config = dict(
    model='segmentation model',
    dataset='aerial photos of the United States (SatlasPretrain)',
    train_examples=203450,
    image_size=48,
    crop_scale_min=0.5,
    horizontal_flip=True,
    translate=0.06,
    num_classes=8,
    output_stride=4,
    arch='mlp_mixer',
    norm='rmsnorm',
    norm_position='pre',
    hidden_act='swiglu',
    parallel_block=False,
    inner_norm=False,
    moe='soft',
    num_experts=8,
    moe_every=1,
    expert_mlp_ratio=1,
    slots_per_expert=2,
    shared_expert=False,
    patch_size=[4, 4],
    conv_stem=True,
    layers=10,
    width=192,
    residual_init='none',
    optimizer='adamw',
    learning_rate=0.0023,
    beta1=0.9,
    beta2=0.999,
    eps=1e-06,
    max_steps=21600,
    batch_size=64,
    epochs=6.8,
    lr_schedule='wsd',
    decay_fraction=0.3,
    final_lr_fraction=0.01,
    warmup_steps=640,
    weight_decay=0.05,
)
Rows from block 2 of a small segmentation model, named by matrix and row number. Rows with one number within an expert belong to one neuron, the router's apart. Each number is 500 + 50 x the weight over its row's rms, rounded and kept within 0 to 999. All counts start at 0. Numbers have three digits each.
Before each expert's rows are labels from the 100 images, of 14976, where the router gives the expert most weight on average: "top examples" is what is common among them. Only what is clearly more common there than usual is listed. The data: aerial photos of the United States (SatlasPretrain). In brackets: how many of the 100.
# router: slot weights (model.blocks.2.mlp.router.weight, 16x192), inputs 0-191
# gate: expert gate (model.blocks.2.mlp.gate, 8x192x192), inputs 0-191
# up: expert up (model.blocks.2.mlp.up, 8x192x192), inputs 0-191
# down: expert down (model.blocks.2.mlp.down, 8x192x192, transposed), outputs 0-191

# expert 0
top examples: crop field (43)
router.0:522533464469628481513496498422476541469449520442414502539536529461574554581513445487477475547494530503582464514511424477501517492523531561414509572475513434491498432558463575499462536500516566450479517485581555596522519549483463622567562514557574435423529476589433515478443570518461534543489471569460550538568403463517518435581556554473537487478610541532504506417421504423500519500478530527590447512479534575563502451465542424537524598471553545491468476442457414643487441610470468444440438483501528549446519552595491531507498473466479524530552480461408568545523449426495534462
router.1:471578474455546386541464416428464522465534496440366501579528560458547480492475420462482534577442496518465404483570469469504515482470547584425491529508496458458507460585501592492444480499498527475519561510613533582497546580531536574555592533551526478440511474518475478486512503568542527443437468536473514563521446487527475466529570534433583553525645476571476502508483478491550512502488570475545486479539527550591502521433460408583450607492576598452539504421438497544488542615499491456450465545503529556474595551514483501489472471536520545448506489507379585579453505461479575473
gate.0:427423457542430526497569499556493561494499503661548470491424480429505489427534596500474557411521493446550485442513522509515468461495481458536475514542510497563599507425501487461527501450481426484505386486346495518517473463509491445432476448475504389505460516470487507438446374362466484611443517541603456382539538577504473550483389483512452509470405486494488515504482491561453499551530495489458512443506493427415514465513446566481522487496454458507470475581540487492426554461473422541481484455473445419511398489653470479489524492520466493519497499471555453486463492405524481497
up.0:545523455477524471464450535496448417516419497412550490522498512548435513623460476629575465538518479613420506529471401501496585523518496561394468523435504453528514391489512540468490546546521533545484534500476489516474477545485513531544530502491480468493506476518413384523521610486502525524564522489429539547484470428558533512525598495562525492486568519534486407489431585463543504479503383517605563534439483510519489487568485489513599517503545604485675532512509482463489510552468530378484515556501634537478505521539453552518506550390496539499515503542397554514562485514548447503
down.0:608519530534529495514564534580472536563464509502650584466504471468509492533512517503516466410558489486474517544500469526405538492496435551477536438357549441545495490553487510492585485503475557472536443546536546512492548512483462501565443590455492471561545542506437548548492509544392495534546517470531551532458477527505503465497539442432515442439545544659522481498515532471477518425485470463538477505384538471461476453523608571443509521528555577512358569525626438501560513532465593466523468506523520536524464486518414552415472507654509490548479452539474493492554396422543532527
gate.1:481593403456536560536467510430440487443439531594507511424421469466462452545504472515429459485491508456583591582505493504495541417444478538441553476526373441443424459439498544492483476520474428436467449437507471473522528467369555514540503466442464480531451470600493513491415499469513553455471448460410453456495476458365466506429371528562475453498505459467490504477487492443518535490532581522582544431521469434427509386424582449499508473553492534481518535531454502562532520438514515516522444511440567375538463498441429389484560511421449525501471574498523508556504487469572515513
up.1:571560364501412507536519501391523590453474502568532568418455511514483496483592573518482444448494545408400567592479452487504489494463453445525515536522496408455361541544471499448454485456445437485573486483493514418526464434397499541634469509446467491472592496454469556494469476568505428532433563460486437488524481514501565514532438528518491539436417544504491550452467422484437517522571554567499493499536460435435489412423471524496500483574507514484543550506477567454448495458508483530548428550465567557507501512421566495552570529420561527549510463475583517581487436521604483526
down.1:464519492470514518440365487480549473486506495494456416442491456525509465482549598559416529405494525460557443469453534619549555527525488420560484493545389662561462498499449535497496505482493506456455472472504482519484480451458479471455498522435496550520525471525493485501510461495609556471511530579454571472440505668521475535436494552613454512507469472496481644478460489541500509525415427492509613512507519465416481512550465457471554499498473464529528492583518479478491461514639444529498567487454540532493538435507526538588541555397528585475453525542418379440454466488465496458
gate.2:472516593468510504574452401406493529503476530510465520480467490591534505346490510454497463496513508421448554421438395505477417471478511407584523446556489470494505453551474456487555603487511510510571525509477504367495459505480494513482490511487528492481506489485518593437481527471494450440445530511561467491524569559401559466523405474517540550563463521518467582517525451510488481480525605432447409474497471496489468493457479466463424461487488512531574570603603505410493531493435513527524456472417401545536513469368466497357532450444564439539503482517570570527454496397564512468
up.2:537503393485444503392530549541498498495475452480517435530557561401485514557536451521569522503515587500548468532564525480556553514532515582346500517490587413475500453470487530562459425482526480568510556504496514539511558494512479532505537504556503455525513519516479469550530468515482559532597485495398521507421414391585358448485598533494473487512519510501505415503503568483524472461397457522501560549535493538491473534501490540584614520535512574478404481328407500499542485503502536443443502524572478487417561535571478491574520554581471511504476534528374527486512520521391471505
down.2:490513579602495513510547445447504476510478513509558519453509544504507494480490516455536485512497539545607688543516544449475500498475479434389513422371525371489528513647516494456502479508521492484546556505503538499543458575544569527404455490523527448554485559457469540598499469519472474424497522566497530454447433560452458459477485510402488538475464511564536544492459493471461518553424502542578497461486486450556474428461516580597489496459519510477573652413566458485510485522388546508509508484508484493530511460465454534545443541588534443557431456525381570406492480445442513510
gate.3:444414444486433494436526513517475467516486490433528496477463483451489519513519521570496444442520507395464543401447515503500492497476484467627454522516539451603449670511511429503524580462505450507410454500444511479486472466488507477424409495453471428483510454493577483462485473453540417473606480467522452470494534431431466475499456459539488494490474518471492520507432493491494489408474464444397443525435460471437501464493485518447519448468519454437518522617571492594523371463438360480509527468462408478468530502595597463559505509516442420505567488454567397373523458532560470507
up.3:524572537558491474472460358502486531501519491474376533533527513520503475463500456494507531486503473564533470437523507511495412455434490478545589498452455512405528583475493532403459463449506473447524429488617497467513524448502474551573543497516466510474460520494539413478484477525499538496405527559477489588509451548443436514480396508522560516437480521439512460445527409547454507531642557513616575461529507537536480398387494521489492438522544453544391515492462538541452568519509563495458542493472589434478543484430544501408462451678443485523458521514452464560414508395490489485
down.3:527494579567509484508559513495484512535471448490570580503561568445474537498491461410542514486512485493569588557506532494504446528502531537486507527381478235542531507531567535556461432549496501556485471474436531522490480591521539474467515448506558426569447541514401500562533532478448470578476442506433481472531572385476567468489483436397559447516478497498484496490501516489504493482520532502495474467513458506524550528487558508557511599418449529490594492454522488454563484479318543558496505515463508505543384531458497617436482458521508425546483445530504464516530517544497580585
gate.4:537475500525510491553537461483512532504588490497519549441437509479505496458515483398470526510467484420515525505480532501496510445503492464646558495493435568505366483506495466629585452457496427484492494491500515542493571477487503480464450484531516523543503521487487573523489441472468414399373469468665535420530437549456399455490482495456421465488480487517473498499546454590459479482572542475395452420444498464512519507435567439518410556431471476457499444545539499577510394470538458483508473432492444452685481497635504512547455460535536448494520503467573547467496437463481578485
up.4:479400382489443516550540527533495459511518491483559527470397495454434511527522524496457507417518498470445544499469571494508553456503496466601498553468463569543437466481499455623577446456497429557448393504374497510487537469486499401461456453474488525509478471456456517506442481408464431478498479508606458434498527569429428512494484441479443476475440489526486596476506479539472502473566444460486498451424494420467514529529527487497517516404463458424625399624514497507594433428518391486522487443434458437627468501620480499556489473495507408505544511481520517443547428484468542497
down.4:486457435460584443471419477469466516533496525462418438617438466534452494508482495521471499564410435545511370508517430533518386559471539443495480582534422642505501505417449491472512559443520506457444484528520459469476482513435507526497569458480482611486491506527523462489491464490583452484451507527507510585500478520507488503515461598534530464514646472493451567473556411541502523541480500529529523528516519513515460514432419408500480497514515436493561400501410523565439497499666530462546519451471547514474599501404561489513465492372553573504538565461506515543414507578470474571
gate.5:485522587559572557532525601438540409554512546517464504482563551525429463531524513520512499534517541468484433539579470496490507520535432433423604482412463406556430482459513514534592433502495444491410489568543532587589388541473508604544528514540546456541512502475423470539531495519467575473543474501473486492425398464582578455545528508540529508516518474424544516592427545476549470544524481501539520493465513505492521554538481487445457495497542465530515464407523484540580478467524533521524463469547427398367446555375375467537525470468407489492461461510525449476598522459547433581
up.5:495459693524540514444404444477619551476556493551521523503589458424458523510500498573471525579391449533461502515464483442477429449484441503518420503553486477460476429402489510521427427494507513499494547472544419493467439576507420546499497489512502590522498458477507536467458544398381474462535458436492497471427469478506464495462553529510530488549538545532528352547464514510455500482500564435540551523514504410483553410508474400417466444550560516529477463496543463482494593488527498421495506593496588552465470440477555449485501432452410530515410524501470551475580480438433481559
down.5:530480415504522453498441494548475553458589518472520476580480546529532603410467510502546511474570497480435506524490590532532489540504544498427556581510532435478452448512528451517380622470531405476453608518523438371502457524553568454477506480568445434514479498503559514473457494497488456522510469543482590558555493319484520458472440463468513493528622608476486485596576459559618545459506484492483475451552536529457529381485485488497506490494541466479529483479508459573469515509418548453500595507553424474547563551555546537463487557409515470553531529436392464481521453518484493506
gate.6:475524417464508522495505543543561475511590514488564560427509502481502502482462494483447512542494481412411564521466561497484504470488491459641478461517429479515460508577475472531535452549491547516461583498566521462501501484499520482432456504433539499530505506477452496454514491517563412502509437503535453511520561408457643395499486501486477527555523492516513541517493416442505501412470644451412454485435482510523528521452595508498453524472510488545628546549556494310476466471518404653476530511478485534566464489630454491538472492520554491499515467460546641559535489544568594501
up.6:525449683517522465487501463458480504473413472457411435546533484471493502509537478537535512459499518526581477462524423497527474503511490511345486528454576449505483437483494519462447566493503472470496425484453497548493503493493499530568518514505479535453501496498542478535491513433495531447543577509457507516469435544568362552543553516438518455500483508469504439479534567510529489558451386551606554525520513423504489479519476498525567492517485518412352471426499496667512527514495588292534492468466526431421538508417565539488535538414462554474510507517441405430467521438462477507
down.6:501519571591544511523627442573552498486507482495549566446553529375493507426457487404500501404511548560545554586525526470498483498437456497490534478446509367473467533579499467472546470531530509518475522506531523499555481599562495470509435483506472525600465518487454554543493476569362445423401597523525469475466499445447546440469519488418516503517605512428506532497542485488458506377456575547513505491450572475572555529489572565549486602445461527502519461454579530347507459511450543552465479510495521492564382445541501541474518447589464513522425469512501497511521462446476558548

# expert 5
top examples: crop field (66)
router.10:447518459523510543517585476485573577441447462550467502538518475510571519440497511494559525516531495502553484506511473502515492489503457575457395528553505459551584323580496558504518535529504542587526537517439503548436502571551493586457568427608552410553488515494437505520507489419463545502516447471471459467473517431545524422550576465501519552496516481465490444544416486421539504456325544515493417441550509518453434576567515548528549522489447581556594491512526402474554595526437420453508458430495540546525383526575485526422474491404575546541472454469495533516459523489535495474
router.11:489469481540516555525476591539552568487507496515611509525544509457517552553459601547550483498583453493428542463516520504502552517521514548431426511615488429581531408609489523531529526568504581504530517495475526533529485503480500420407523544523535425559529503497437457508551539464468553461561472447504444466495448412577542424545618488488525609523494512584480404594437520491487551440468489416538435556386489538480467554571575527481531462511531542562582504497531481529468558480428448518472407505534491585516465492589469541589478495503597575550576487498425575544520518489571577545
gate.0:498453475406516480531412466492514458515452500442520475524565486462462496482489518526469508489500455462391421464534489482501551577497484513578451498526438511560500538382493440499497537478498430452510433492456491499499394477435466398550514518541433405514455521457561471467487467506393430498445514501503490520480387570576483602480553458485498407373460494552481559504457558498497511549506564477382495483443499422521492437487494539451388443471527519479385435511562545445533454420479504530489503469460503429529549494472559555425552494520424536453517516457535576527535475300576412521
up.0:500470529427479421529417409430472431504531502264454534475375485584473524429485515446524504472505473391444463468434505532500527510483498504633467427460428476587466513494493470594532564514488433565503482510505499498469458465460498475541507509534402427481472460524498375513500467445474511507405569493574457498527485590442450467501529446541569465482484491508480474489494511469488509534542464468514467473450475466493511480459464564492459474417514471400568515626583514431599402543490578509471544504437533429568588498520458495482511510482551432433574490488488499501511461546577527504
down.0:481454608519457519516450467555495509465462517504456484547613576511490516485516516417506534444503452531580553515519541361495512580538517525536520598548545559468527607415551556467470391570510509460575482535551538547497442554549459498515464444507607642405463439484513421454560527504521364534467490479401479512562506555464506573487496490445497435516482513522490553527562507425537498570480437481481594558493495537562541494409537503514588568497567469563412500502489507517440553503580586442582507545474591470445492535473511502582495555540445534555391501530512515522519491529463464519
gate.1:429492472494457569346542515552534558482501516605482416472596480377495495494546453542542502441529523502491553484558467523513400474452457502461532504513633565459560590541475523454550480504550419510557557435477507492563452482518446517490441458494463617512510470511540522565513428584568477464544518534437528514450525409542499524504517533415495512477428479536461607460602525510522496507448453492500596531486489438472468520518545555441466529527526576515536465549492525455527499518530459537490537499451626484337453480513519481508536545606565521482393436513509498575512486501498351494
up.1:486491482558481480561614515538444528540574437462472506495336460584508480528507549441451491461499556426515529487456466521492447440469511468538513526513553458535492494504444530532521511525503570531423398489505507531445523471530489568502487495544542491492536469453384459537490519425500568521465539498571498501617558538373419533543444457447547419483546517521506436487457471426445482469574360487602540436503526450458513440515463553558617560449498492426527525586419483522548511547555520408535557465496472477495460471541378447496482446488483475531548495505534482434481499597340553551
down.1:535468561485604570572552511643485518467574495473514519531536492475481483542521598475485529428568556589539567494593559455542458522498541484604504391582457427536477609513493476492471501493512575432531553500585462545511453473471573482500461541495556569490538467496526574393521532576616439516424416512475519524549521446516467553495539486400574560526526523486444418486537543522501530511431448489524536546480492512462549533552490533601566596534544451520345497456569532446479483519576512500498490526521527596478508465502559502536451541557493408488481529509591520483529499515523608556
gate.2:465583461531476528458484524506545473414496535462581501518490497407508510506449401439506440406527478476436468524573500475417452552434534545574424528548457496443458467460577576522461552462511382500483407415493501515506466519396521563602422446446546502459442525615533536538486489438474444537570469441498507501449502550565467528473491546516457548486570485588478569391531436489577437524421519614535476515409468524483485488584527510410450473520520439447451529565590548472541456560562572490483498472499501464466392454541478491450439513528501426439522472483431429450439482440569531487
up.2:501547593459577481484453505553407501562457482544497489517518520612493481484611427467493592554559474502556524542491613518522481579528438483540576430447626435572421579555545515483539537501564484549474549503571581516516538520551489517535495509509524488536515471528540529407523519520520606458414560494520429438496487492333485476484571427517522572526554414464422528449480583523412504574543461423445475469556511490478475487526445497536454477495478444418524551465518482374565429527486568507492564475531460426610498507479498531469436474468506441514494484583493414510551549482531512460
down.2:511521459584522521438363551582548496476489496507521473531533469482428474576524506464549489390550475536605544508535467448517467430450516537512511487602395474547500532493546509526505430535530463487568577437526548529510495529476429464510435495560510519470489439507632476548531550434451539529495463561465416480524500511429343491603484511471470502490520499441511451464408422524440374547532536448556503544524459545531538456512527545525487519440442564487456609526578520438453553553461394511561480525584506460425439448485521501489438463538503428602440506462494541474458588390515538508
gate.3:570482400474534433491509590555546523527585539383436476463457507453515523464513450418474452501485546394462470427454368535489569500507542506519510525470542481567489461520464438528515489496492592532462507419423496530472535494487583497408496457464559485483432440483446418491512464489513581525493494386602600508565557483526436505489472492477429536571558556461493506534434441481455501606527495552564544518546507483500552496507465579552500599480451592457581572446437508580443514544549551385420586547539465422488469561493499479487514508409592460486565472426473519520510483514537496426
up.3:482590513489508517543538466619483551565515527618501485493545389448531532490555492516485441569530569561478481668463529565480496551555563488436492425551614468443488533517529435475482460487545418547521540490535493527564515459531500417527508523593517555414445525504496556584481471504539516417577531615401426469487582495387545538525471571509496523568521481486451529573536416556515557546447415433416529552568529565499448527466474593456609528513514466479502476507541495511563528459530461527547552503464512522534524518485486473430544443499530500546509537509515466421467600555485561580
down.3:605463500564528558474451490616499513489455498481606561573603495441439498496477492515517570464611505551568555525464557478477558479456514476486493537514375443537477560518515546458426556521547541452503516609537534455500571558435598496477508426531493569596489507493502514544499463459682533579418557479444457523534467500581474520448590455457563471471471479573460404515554522487510494526548519480517571478490532516484475526493527597577542614485555553512384572469555495483491513532458505509499523516492499516502425527525509494467442549656408499554472448483451529536455496500525538536
gate.4:575513435367511528490378510454571510517417496458503546550579473423441464511525489597476486468514439511406473429561473465477570574481485602426485515503454518534478493445437534417462595521450424491564499506434489485540422492476466483543525501476412516501468490508492430506471483521457414493498553515570516554491361559579518495493587493473497499448485459508508604453510540514519492541529546491461539469466465509493483464527563483465489472554499503487346430460543484395465476473515582519521532567416497463508576457465611524494524517464424524428544502457461536554517469338626470493
up.4:490499622431491467586446393442459477489529470372405527505444495604548544485512593430484486564493519397419462470528630527500482482478533446512525394559361432542468484611499467557554529503500462525507503500573474522525488490454501528464541449528453417485497504456587491532460488506472499525394592492531479561530474499434533486507409466497540555535501464475560532535490487480499510562591578479452473543520497513540543529506463573469483405433534450471563429587566483363498515529468461639474462473504493499541548490477515566475488477458539461466554472530507574568461503542489580542
down.4:468475599533578579496596495541540526456505509557547506575615537486471494486545563407505520487549536553582598454517531368497460535514489518469500566559537432500503641503523533517458441505545537469551499519575556532550481585497462492546474528516613529455492427478555480425525500479476417533492436515429498542612525497521448603494574487463521491497419519475506458498586478398491523463448514487501549513485498507503511493483530534560549501446561488576337495454500517412482460464582601492550489523502560542442493517434561454486524587593462479576421506517478637483521500488473545512
gate.5:488446504520387434379504414504462502494479455386353376517507500494405450445481430475455492511522476565499422411555482522491419466464481500566496496431456578515467521550533482545597427450479399509457420465467500471441525442484540465421495479512414492492412517486486462489501338458519486551417565494532498468472490496484367492480481521495495484466440469487505435470575509462461498491491504472532527402410490416452481464458451495486433482485442525454462470492476473472557493388536505404504486480472497465558463476505518435410492423529486529440467503457455402424420507546450535454
up.5:412426517514410434359512414519490497494436441411415405505485503466392472447513479492462501527526488553520394407535459526473423513489495529608471495450453533545524532497530496541601474472490408514467437444423487513433487470493519517404504464500453448509393528479530469504484332407500504503392554514513485480474513483518405476490442485506522463482459447519536420490532537490479490466422498469549483414429525372433461447463475556515492511493427535468440434509482478429548491421490482427474487476472507452548466481571554435456479466545444529429464495470529404383474513499446519452
down.5:554464393461545431434467533455466494483486472480494511548404468516509526560472454550500505513465438549517408495441443488417553474617470632529448531412494603526447405401525444495570515516368530489443478513472408456381471464475459509471521502463513575533432502486532460503568518501487503506516585504594509530474489543573483500557555544526447409482507476428491509480572573523500513487557435496419463554487518457517433512559475460436456525547385518454515522564534491454504471502573567454491425465468508509514431436465394551471552548319460514464509526471549468492542492524451445517
gate.6:421489708435473496551536399410496486485484507527505607460434481522597488384433508519516527464498499514489447440460514491490376527480498435598483527506649431474571506477479498443479534498491488435437486497475491410490480509510502517482555503551466425498495475477403450477483455477496513384516466482441453445508576558435531493459366464467523529518554475503493436513496460585457501483508451465458488428426484415435496485514483539515523539453467468453505513538552505435546520578473450484492511484470471466474422488640445514462465481392515471493388497484537397470431469517555546478
up.6:523459527548461470447479437429510539488466502473387506534519518441427503481496465513519498526495510550553443527606399522509514479500508544435523433425466500465433492554514524577490463473498470504435484493584509561473523489474490534516531501519472555511420504529432515544506455551509488453419496467517518532544390441542361392517608532405518439477519516539510503502619507496527485546639551524510577436484515494560507469468512520522424561538495554471376429343565496365458471583545607400506466480491484479493513509444485504418523429529421530458503482487412526512468463400488581502
down.6:569506531501480492471344503529432478526503495513481475592618534454544475547522468541497471405583425586570501426551571425498580543553511546480491465446515484525502503440510525420455546529520508457584408519511439446512468529542519521475483547506546494360490438567494490505472544506535504483584478468529519559455486509487395497491542456583603499494463531383480463501502463437485494410496511449544423507449486595585449387498538561589517470545480553531402624521497502427550540453474499478484494536479524529468541503486554483528459489632487517410488429567431507513477580556476551462

# expert 4
top examples: building (92)
router.8:380442424478491496566479486430427446480539513438572498491399538520501530486497492556496535506599530457533520466439416538490582497496514481523459475513433441578515469486498483569507545467512552585487417484487517571427461542449472503558460544532519467444555464531387413511503561549452551435508496464544490521568514525504514451484544409547532466478550429517496407507423535580547493517522391474539431493514500431465514407577374495501525540507527520411500576572590447566519455613445481428447505540512495474493507522618409484513530529487547445500588494525535556565532414422615533482
router.9:454455446517501536536518527470438503522496501492589542447394476533490550534546479567478509488620517453536552494427437524492573489531497475522481461459451435545490459467491472538503528450510579548470415486481516531451501509467467496523462543451536444486548490497359476501485554497413523468566554442556483490552553533496557419524515432571506425480547482519505398495397493531529524532493405501559444487444472409432515430573429503500516545499556555471502596588613469537526466587432419469471464537496549523527465483626375484432515581492477396531524484528554534559507390425640546490
gate.0:439488518475520502495455439509511572451496467536478535510512524553540512386468460388588556477495452402434471403527513517502460518518511531494497494511489578560595492554492476569529524479485625530442361477449507503492537485548496440505530534533559433508508503515376439552493476488534530444436442495580432546500442576597484496474454504532536519444525491629539540509415537541534462519539488521518568424507511426479455479550544597507514505511464519503457474493518496449536651546534578418459508474468421437528593520560452572407544463457361475558549524523391543555512476429500511501
up.0:473376577470566607513540583459518545488465503569584581496480470492532491431484485440393433443509469458548569486506477495490547529555477468464543431530469437543413484492491428492514563403533563529466558477497514516524489432459464488507557499480488490542480557481505598452486532558515382367458481455551536397464497526479592494501514476507382544528469484418523541497500533527499508517587532514540458512467496398466501450491519460472504444506468498548501387470623517565402461452448496477509476425508372460483453484465544574438488452430583531505484489454578452461541437502568374516
down.0:507547477580441449518513464472539474584502470483438469450570537402494529412509499506578476397608360527437525563469455523501512503465514489570525522455623443513467503523508444453400509522480535413540455451519487556462436526517526430369481546570458472477505493526489525601447539559585485509428598521485520544518366463487484508468536561522559508540532498603535573529447455500491399602480519457465523477477491535503438400484468402482453507530430475535468410563560495521488519508463536431533513514503503453545468577451576498553522499447493459509459639483539512512484428438498468440
gate.1:523505609514422513437553469657521531493510495580459480542604503429522497497518488447520448466476514557479499447570565490490453514484497530475478546554658511405547553514484515466476398531500460483521483505482503436492512493546499450423492487497463602506479476507551524509507441472524366565539485485374490481495516422538468528504475492402524501516463497522498648518569481370503500461450536477508542504548515535486494530494560521495494468544507508547516480408500492431437575455517495507527494498486565523398523505340577464519472492526544546569381500511468422354430505549417455504
up.1:524591485481564522520494559457538566483485509650503533465558478488693511495524511543498490523499556432472480600471458498519456489507519555491583444552553504424560472569544506383446448498508568423521513504513511322476496503601502563593471468470542442510494551493443592474498469472474486562583566498465452500493462547437584515508398506449503499496590482502504530489450434448513497558513549583498536471582507508540492536447586499508556600510524515568497603500492516481544565538504529506508533515514523504409514498437457524457516531425571473602437499553561565602440452503490477503
down.1:528402489510395581605482505407527500408474569427592545658518456563517514544486381524441449515447421572490555473593520436556610540545493533494503632511417473500504540475447512523447535480526585480504492512511539458484511530510495448553447455445499539474526455475493431442457601579551555539572448463531541575547458440526582482465521461486465516479575509547531460480491536571460616462533488484581482506523501515489578533558468497522487520590609522522630474431473464516518507534484482480457400511447427541534531481466553483552437517489506526500542523476492468478533465439527439527
gate.2:537505695523439495457499525617498518491468491486494488545597510469538488580481493436519460511482464563471489452553529480495527531497506555484520517529640498419577581446503548424466422534493470493501497490475496481492511503527492457445551495531458624506490503515596524501528471503520451564557478508401539503498528416609482559505572537432533474488480490515499613508571537405500499463443520497541555533508511536499492516529537559470497464534509545538482487418469502470495585452516533448551501519497540552449535509301636488518515496543516571530386512483463407370492547498379455510
up.2:485412597551425506486515594564437452523545495438565458493452497492484499622564496462467461447489508611599584455489558500503515498480478458489482495468550520485556546321501567479556498552488495517529516497442491432461481524465539474457426515438446621458550398548619501487476570569511455528567524492588497494466603504570442539504497511521427479530460497451482404488575534546477506514514432500655529555458495544450521468505440547476548408516514477467543520506477484565467559456531492471533532500462574491501528500442507495617527564588490508555475506488499391440457530527549405494
down.2:531515593534551478409527525565498471546507483483389519544522495329503506526428649466516522539637518597544519589592496520455557497490495503517512397488501523509482387483572460528507494549476487494562480583396507549463499428526464549482509466530464357476461514494425505563505488447382538477451499479511482468538477487473507500526509530497524513466423496474519489488553454481566484432588495450492518478477507512506491504469605490506545430563439515495606530517453507423475471498540497507424503521509370458459530479535366484509591440465469407562481551592439463521469440546481505492
gate.3:518553583513447495404560462584537487496534488573403468540639511397507491478484472418514483532460488526509457492597561475496389511490518513437484556538635486401525517525495510424484383527489436490558488493464500483508524505561496458449536480560477554509466500489543556503515430493526376534503533505422491460460459461518462513482448544406519504504451499515503650519543469388469496512486654523487547477504518605534507535450560496496458480541494477562466470386449518443439543456524476491522488477502528477367537510386569481496495477545498521527404505499464456420425536559414454508
up.3:526483542452513487567457516507455532497443501417510500523478526463455478567468582455513541463514476587399461437510472492483598544503476520564485520552454485583461483509502551501532556501500497438426423499546498629507421482405497413446617544558482491462552490495567397564501563534495552601467393499533565522541550456617521514527634500518543573457493509530518564491477598582537465416496433396541422596429500446474484476583486486446560489466480546492452406551445526453470468459471428490505482520460485537598521500557617530487534490515499568446514520500540517485591523429455494487
down.3:535511538532515454497502494563492490520543484552544465446496546497372521495583413520542499517530491429485486507325480570422473494564498506499448487523609476434501443527470576437417414540488489523432544490489431583489475532518565450492531524512585620534468505531474499453541482500549435472500453555475511502414556480512488521521518510521495474612563536543541603507518557440495403519470466564462524570411567541538488511503509467404477529543520529515293580495540446485439532476534464433566460511542642486530473557533561570436452430487449526522412516471529484524532516516498459522
gate.4:530540587510454508375517480636529515493548490579467460552616519402514485471493468427526468513481483559486481458603586485495450503494500531421502540544614450417553540490503497425468387531498417494550457496490500522523535483519490432433506487537455576510483495504560525496508434438525386552493488505395506452471466430524435527477478513429531539489465494521507666505543498445496493467514601481443543480521494587518497499483545501481471474559496492581501436396494508462418559463508480535514497516478514471378550516366549456514458490590509543497370519508468434426451532542410438502
up.4:529521512504518441557445559522454519471432497384510491569532505462330497640470535491508525489502456569440438494534460494481608536512478517522473547496469501532386466519487583505460535527481520445495442498531478640464471490393494408460545522467568459466536467517519410522530542498524557499476411510501531525569462525632512466551645493496542517498477508566522522490511648511509490494543452447593493559427502480507472493581491467475540502519501554459431421526450489441524501466507449407508448542486527547627447506527536501469542469447445570441521523464532520501615500437451597478
down.4:521530592487496427409495473564502485491534495560471447473525543476391513479558477509548586507534516581492464525403446548458401515524515515564471416506532500466463473524418519462484462519504441501539480468471413524555541512502500469441589548540557599537482501513495530466558417483515448465523484546458448456441608537533526572549516453493503509625472508461476556539579520466489441631460496567474593508446527534544463558519504486493448516562551505501371527467549461416466511491549411473500472496552685551521399515504531554486459557545429523417449434460494502537486559633468564481
gate.5:424532617531571504382467395544506517493491371519438455526475588461557414490498514506560499590564500564468524542572468522483361493427499457377500507539501515474494567508617439553494488458520512505440559439469534566492471516560498493499564486510621512529455559528551485570553505480522584411454448464523522579496502493453512439437402478550457469452478537490510494512478518540547535514522496464507520463512548419545566506548543557484479575481454475425433434524498502549575550568447558585474515534562436396567517489538545526464541443471501476557518558517503428499426540457563558404
up.5:409655621468528483536578502437499535425475516482473512497511558562488425498445537453480462583459546547543520587576546462505535478470472558526488466516458539496484524524543421496455519416466486534473561512575522519458596562544485493480518551604491600502509561457532504560573499511478557495396510501605475550443500664435481512506461450454498605516484500525534492422464500496412458443428548499469570426563506451565493544511486466526544572478464541450514460479517463552484496497440508594487486481605459442534443553560415434471553423495477506479623452509443514515588493463466442473
down.5:429515496525536478491581454438473488544516477527557502576462554577491488459520455531458450468442394447492592495401558449531540403499547546397500486533549519485485495512429506471396384476437527533591475468549467535483401540466384540522503488524486532506513447523429504492436557441517480488466513563534493456433487500540370447512521597576476403381472515479490463436406368500552562451536527439470477480541470516515460421444530452460470476511463567462498595402556415493426511505571463539501428462450528513440501500479579484525426424501555547486530412523423488486532479492496475479
gate.6:521538612510439499419528483616530526485507477540443428548591507443540485486505487437531454554470488558485458475571531485497469510486486556428519521526620515388552541503512520441441379545496464506530508509493496460503541484543520464406473478501477656508461504495560545488536397485548452536511541510417512474475464444562456563501490513407510500550452482514505570509604485376488491474479546499464563505522509542489489558487543503489434466548492516540466445399465497434438565444553532499542487512509537519387519503341550432512498499533506545532367490498466412368447535554379474500
up.6:440537470525539563502528459475558531496515519646495575440502502518585500350493452529552490496525544341533524491489534551531407462485537489550539453505485476497589469507501414525500501463514498546457452494452517425567526522599463591589488472536474381550452566494388553496482469393448488425540527540504473463494457493309509422453395489537504453461557493472498557500378393545527519507445563533423466477556501502529519481441522514541498533461522433551500534532534491561538518579446499534466523484513461460444521505516484510507449483460468410516530491552508517611465486568563492518
down.6:449414397494397569610504499439487546531454533489591546501452464605551489466485402566484457506389485399421539447408518546561486536472461459458479604548522492528549613527500563504534519434552549532410534467573504439501502536494538460523438478462494558514553487487574487484535570535553553536550540494489519488501458453508522440462480469509512494470560501567484481509443551553442591547406472559543526523515483420372493496551382579483513553408494524509570453517564513543588533506431536482546447500484465555563519522448583487525522468429551596554480536458540497427510503420519454507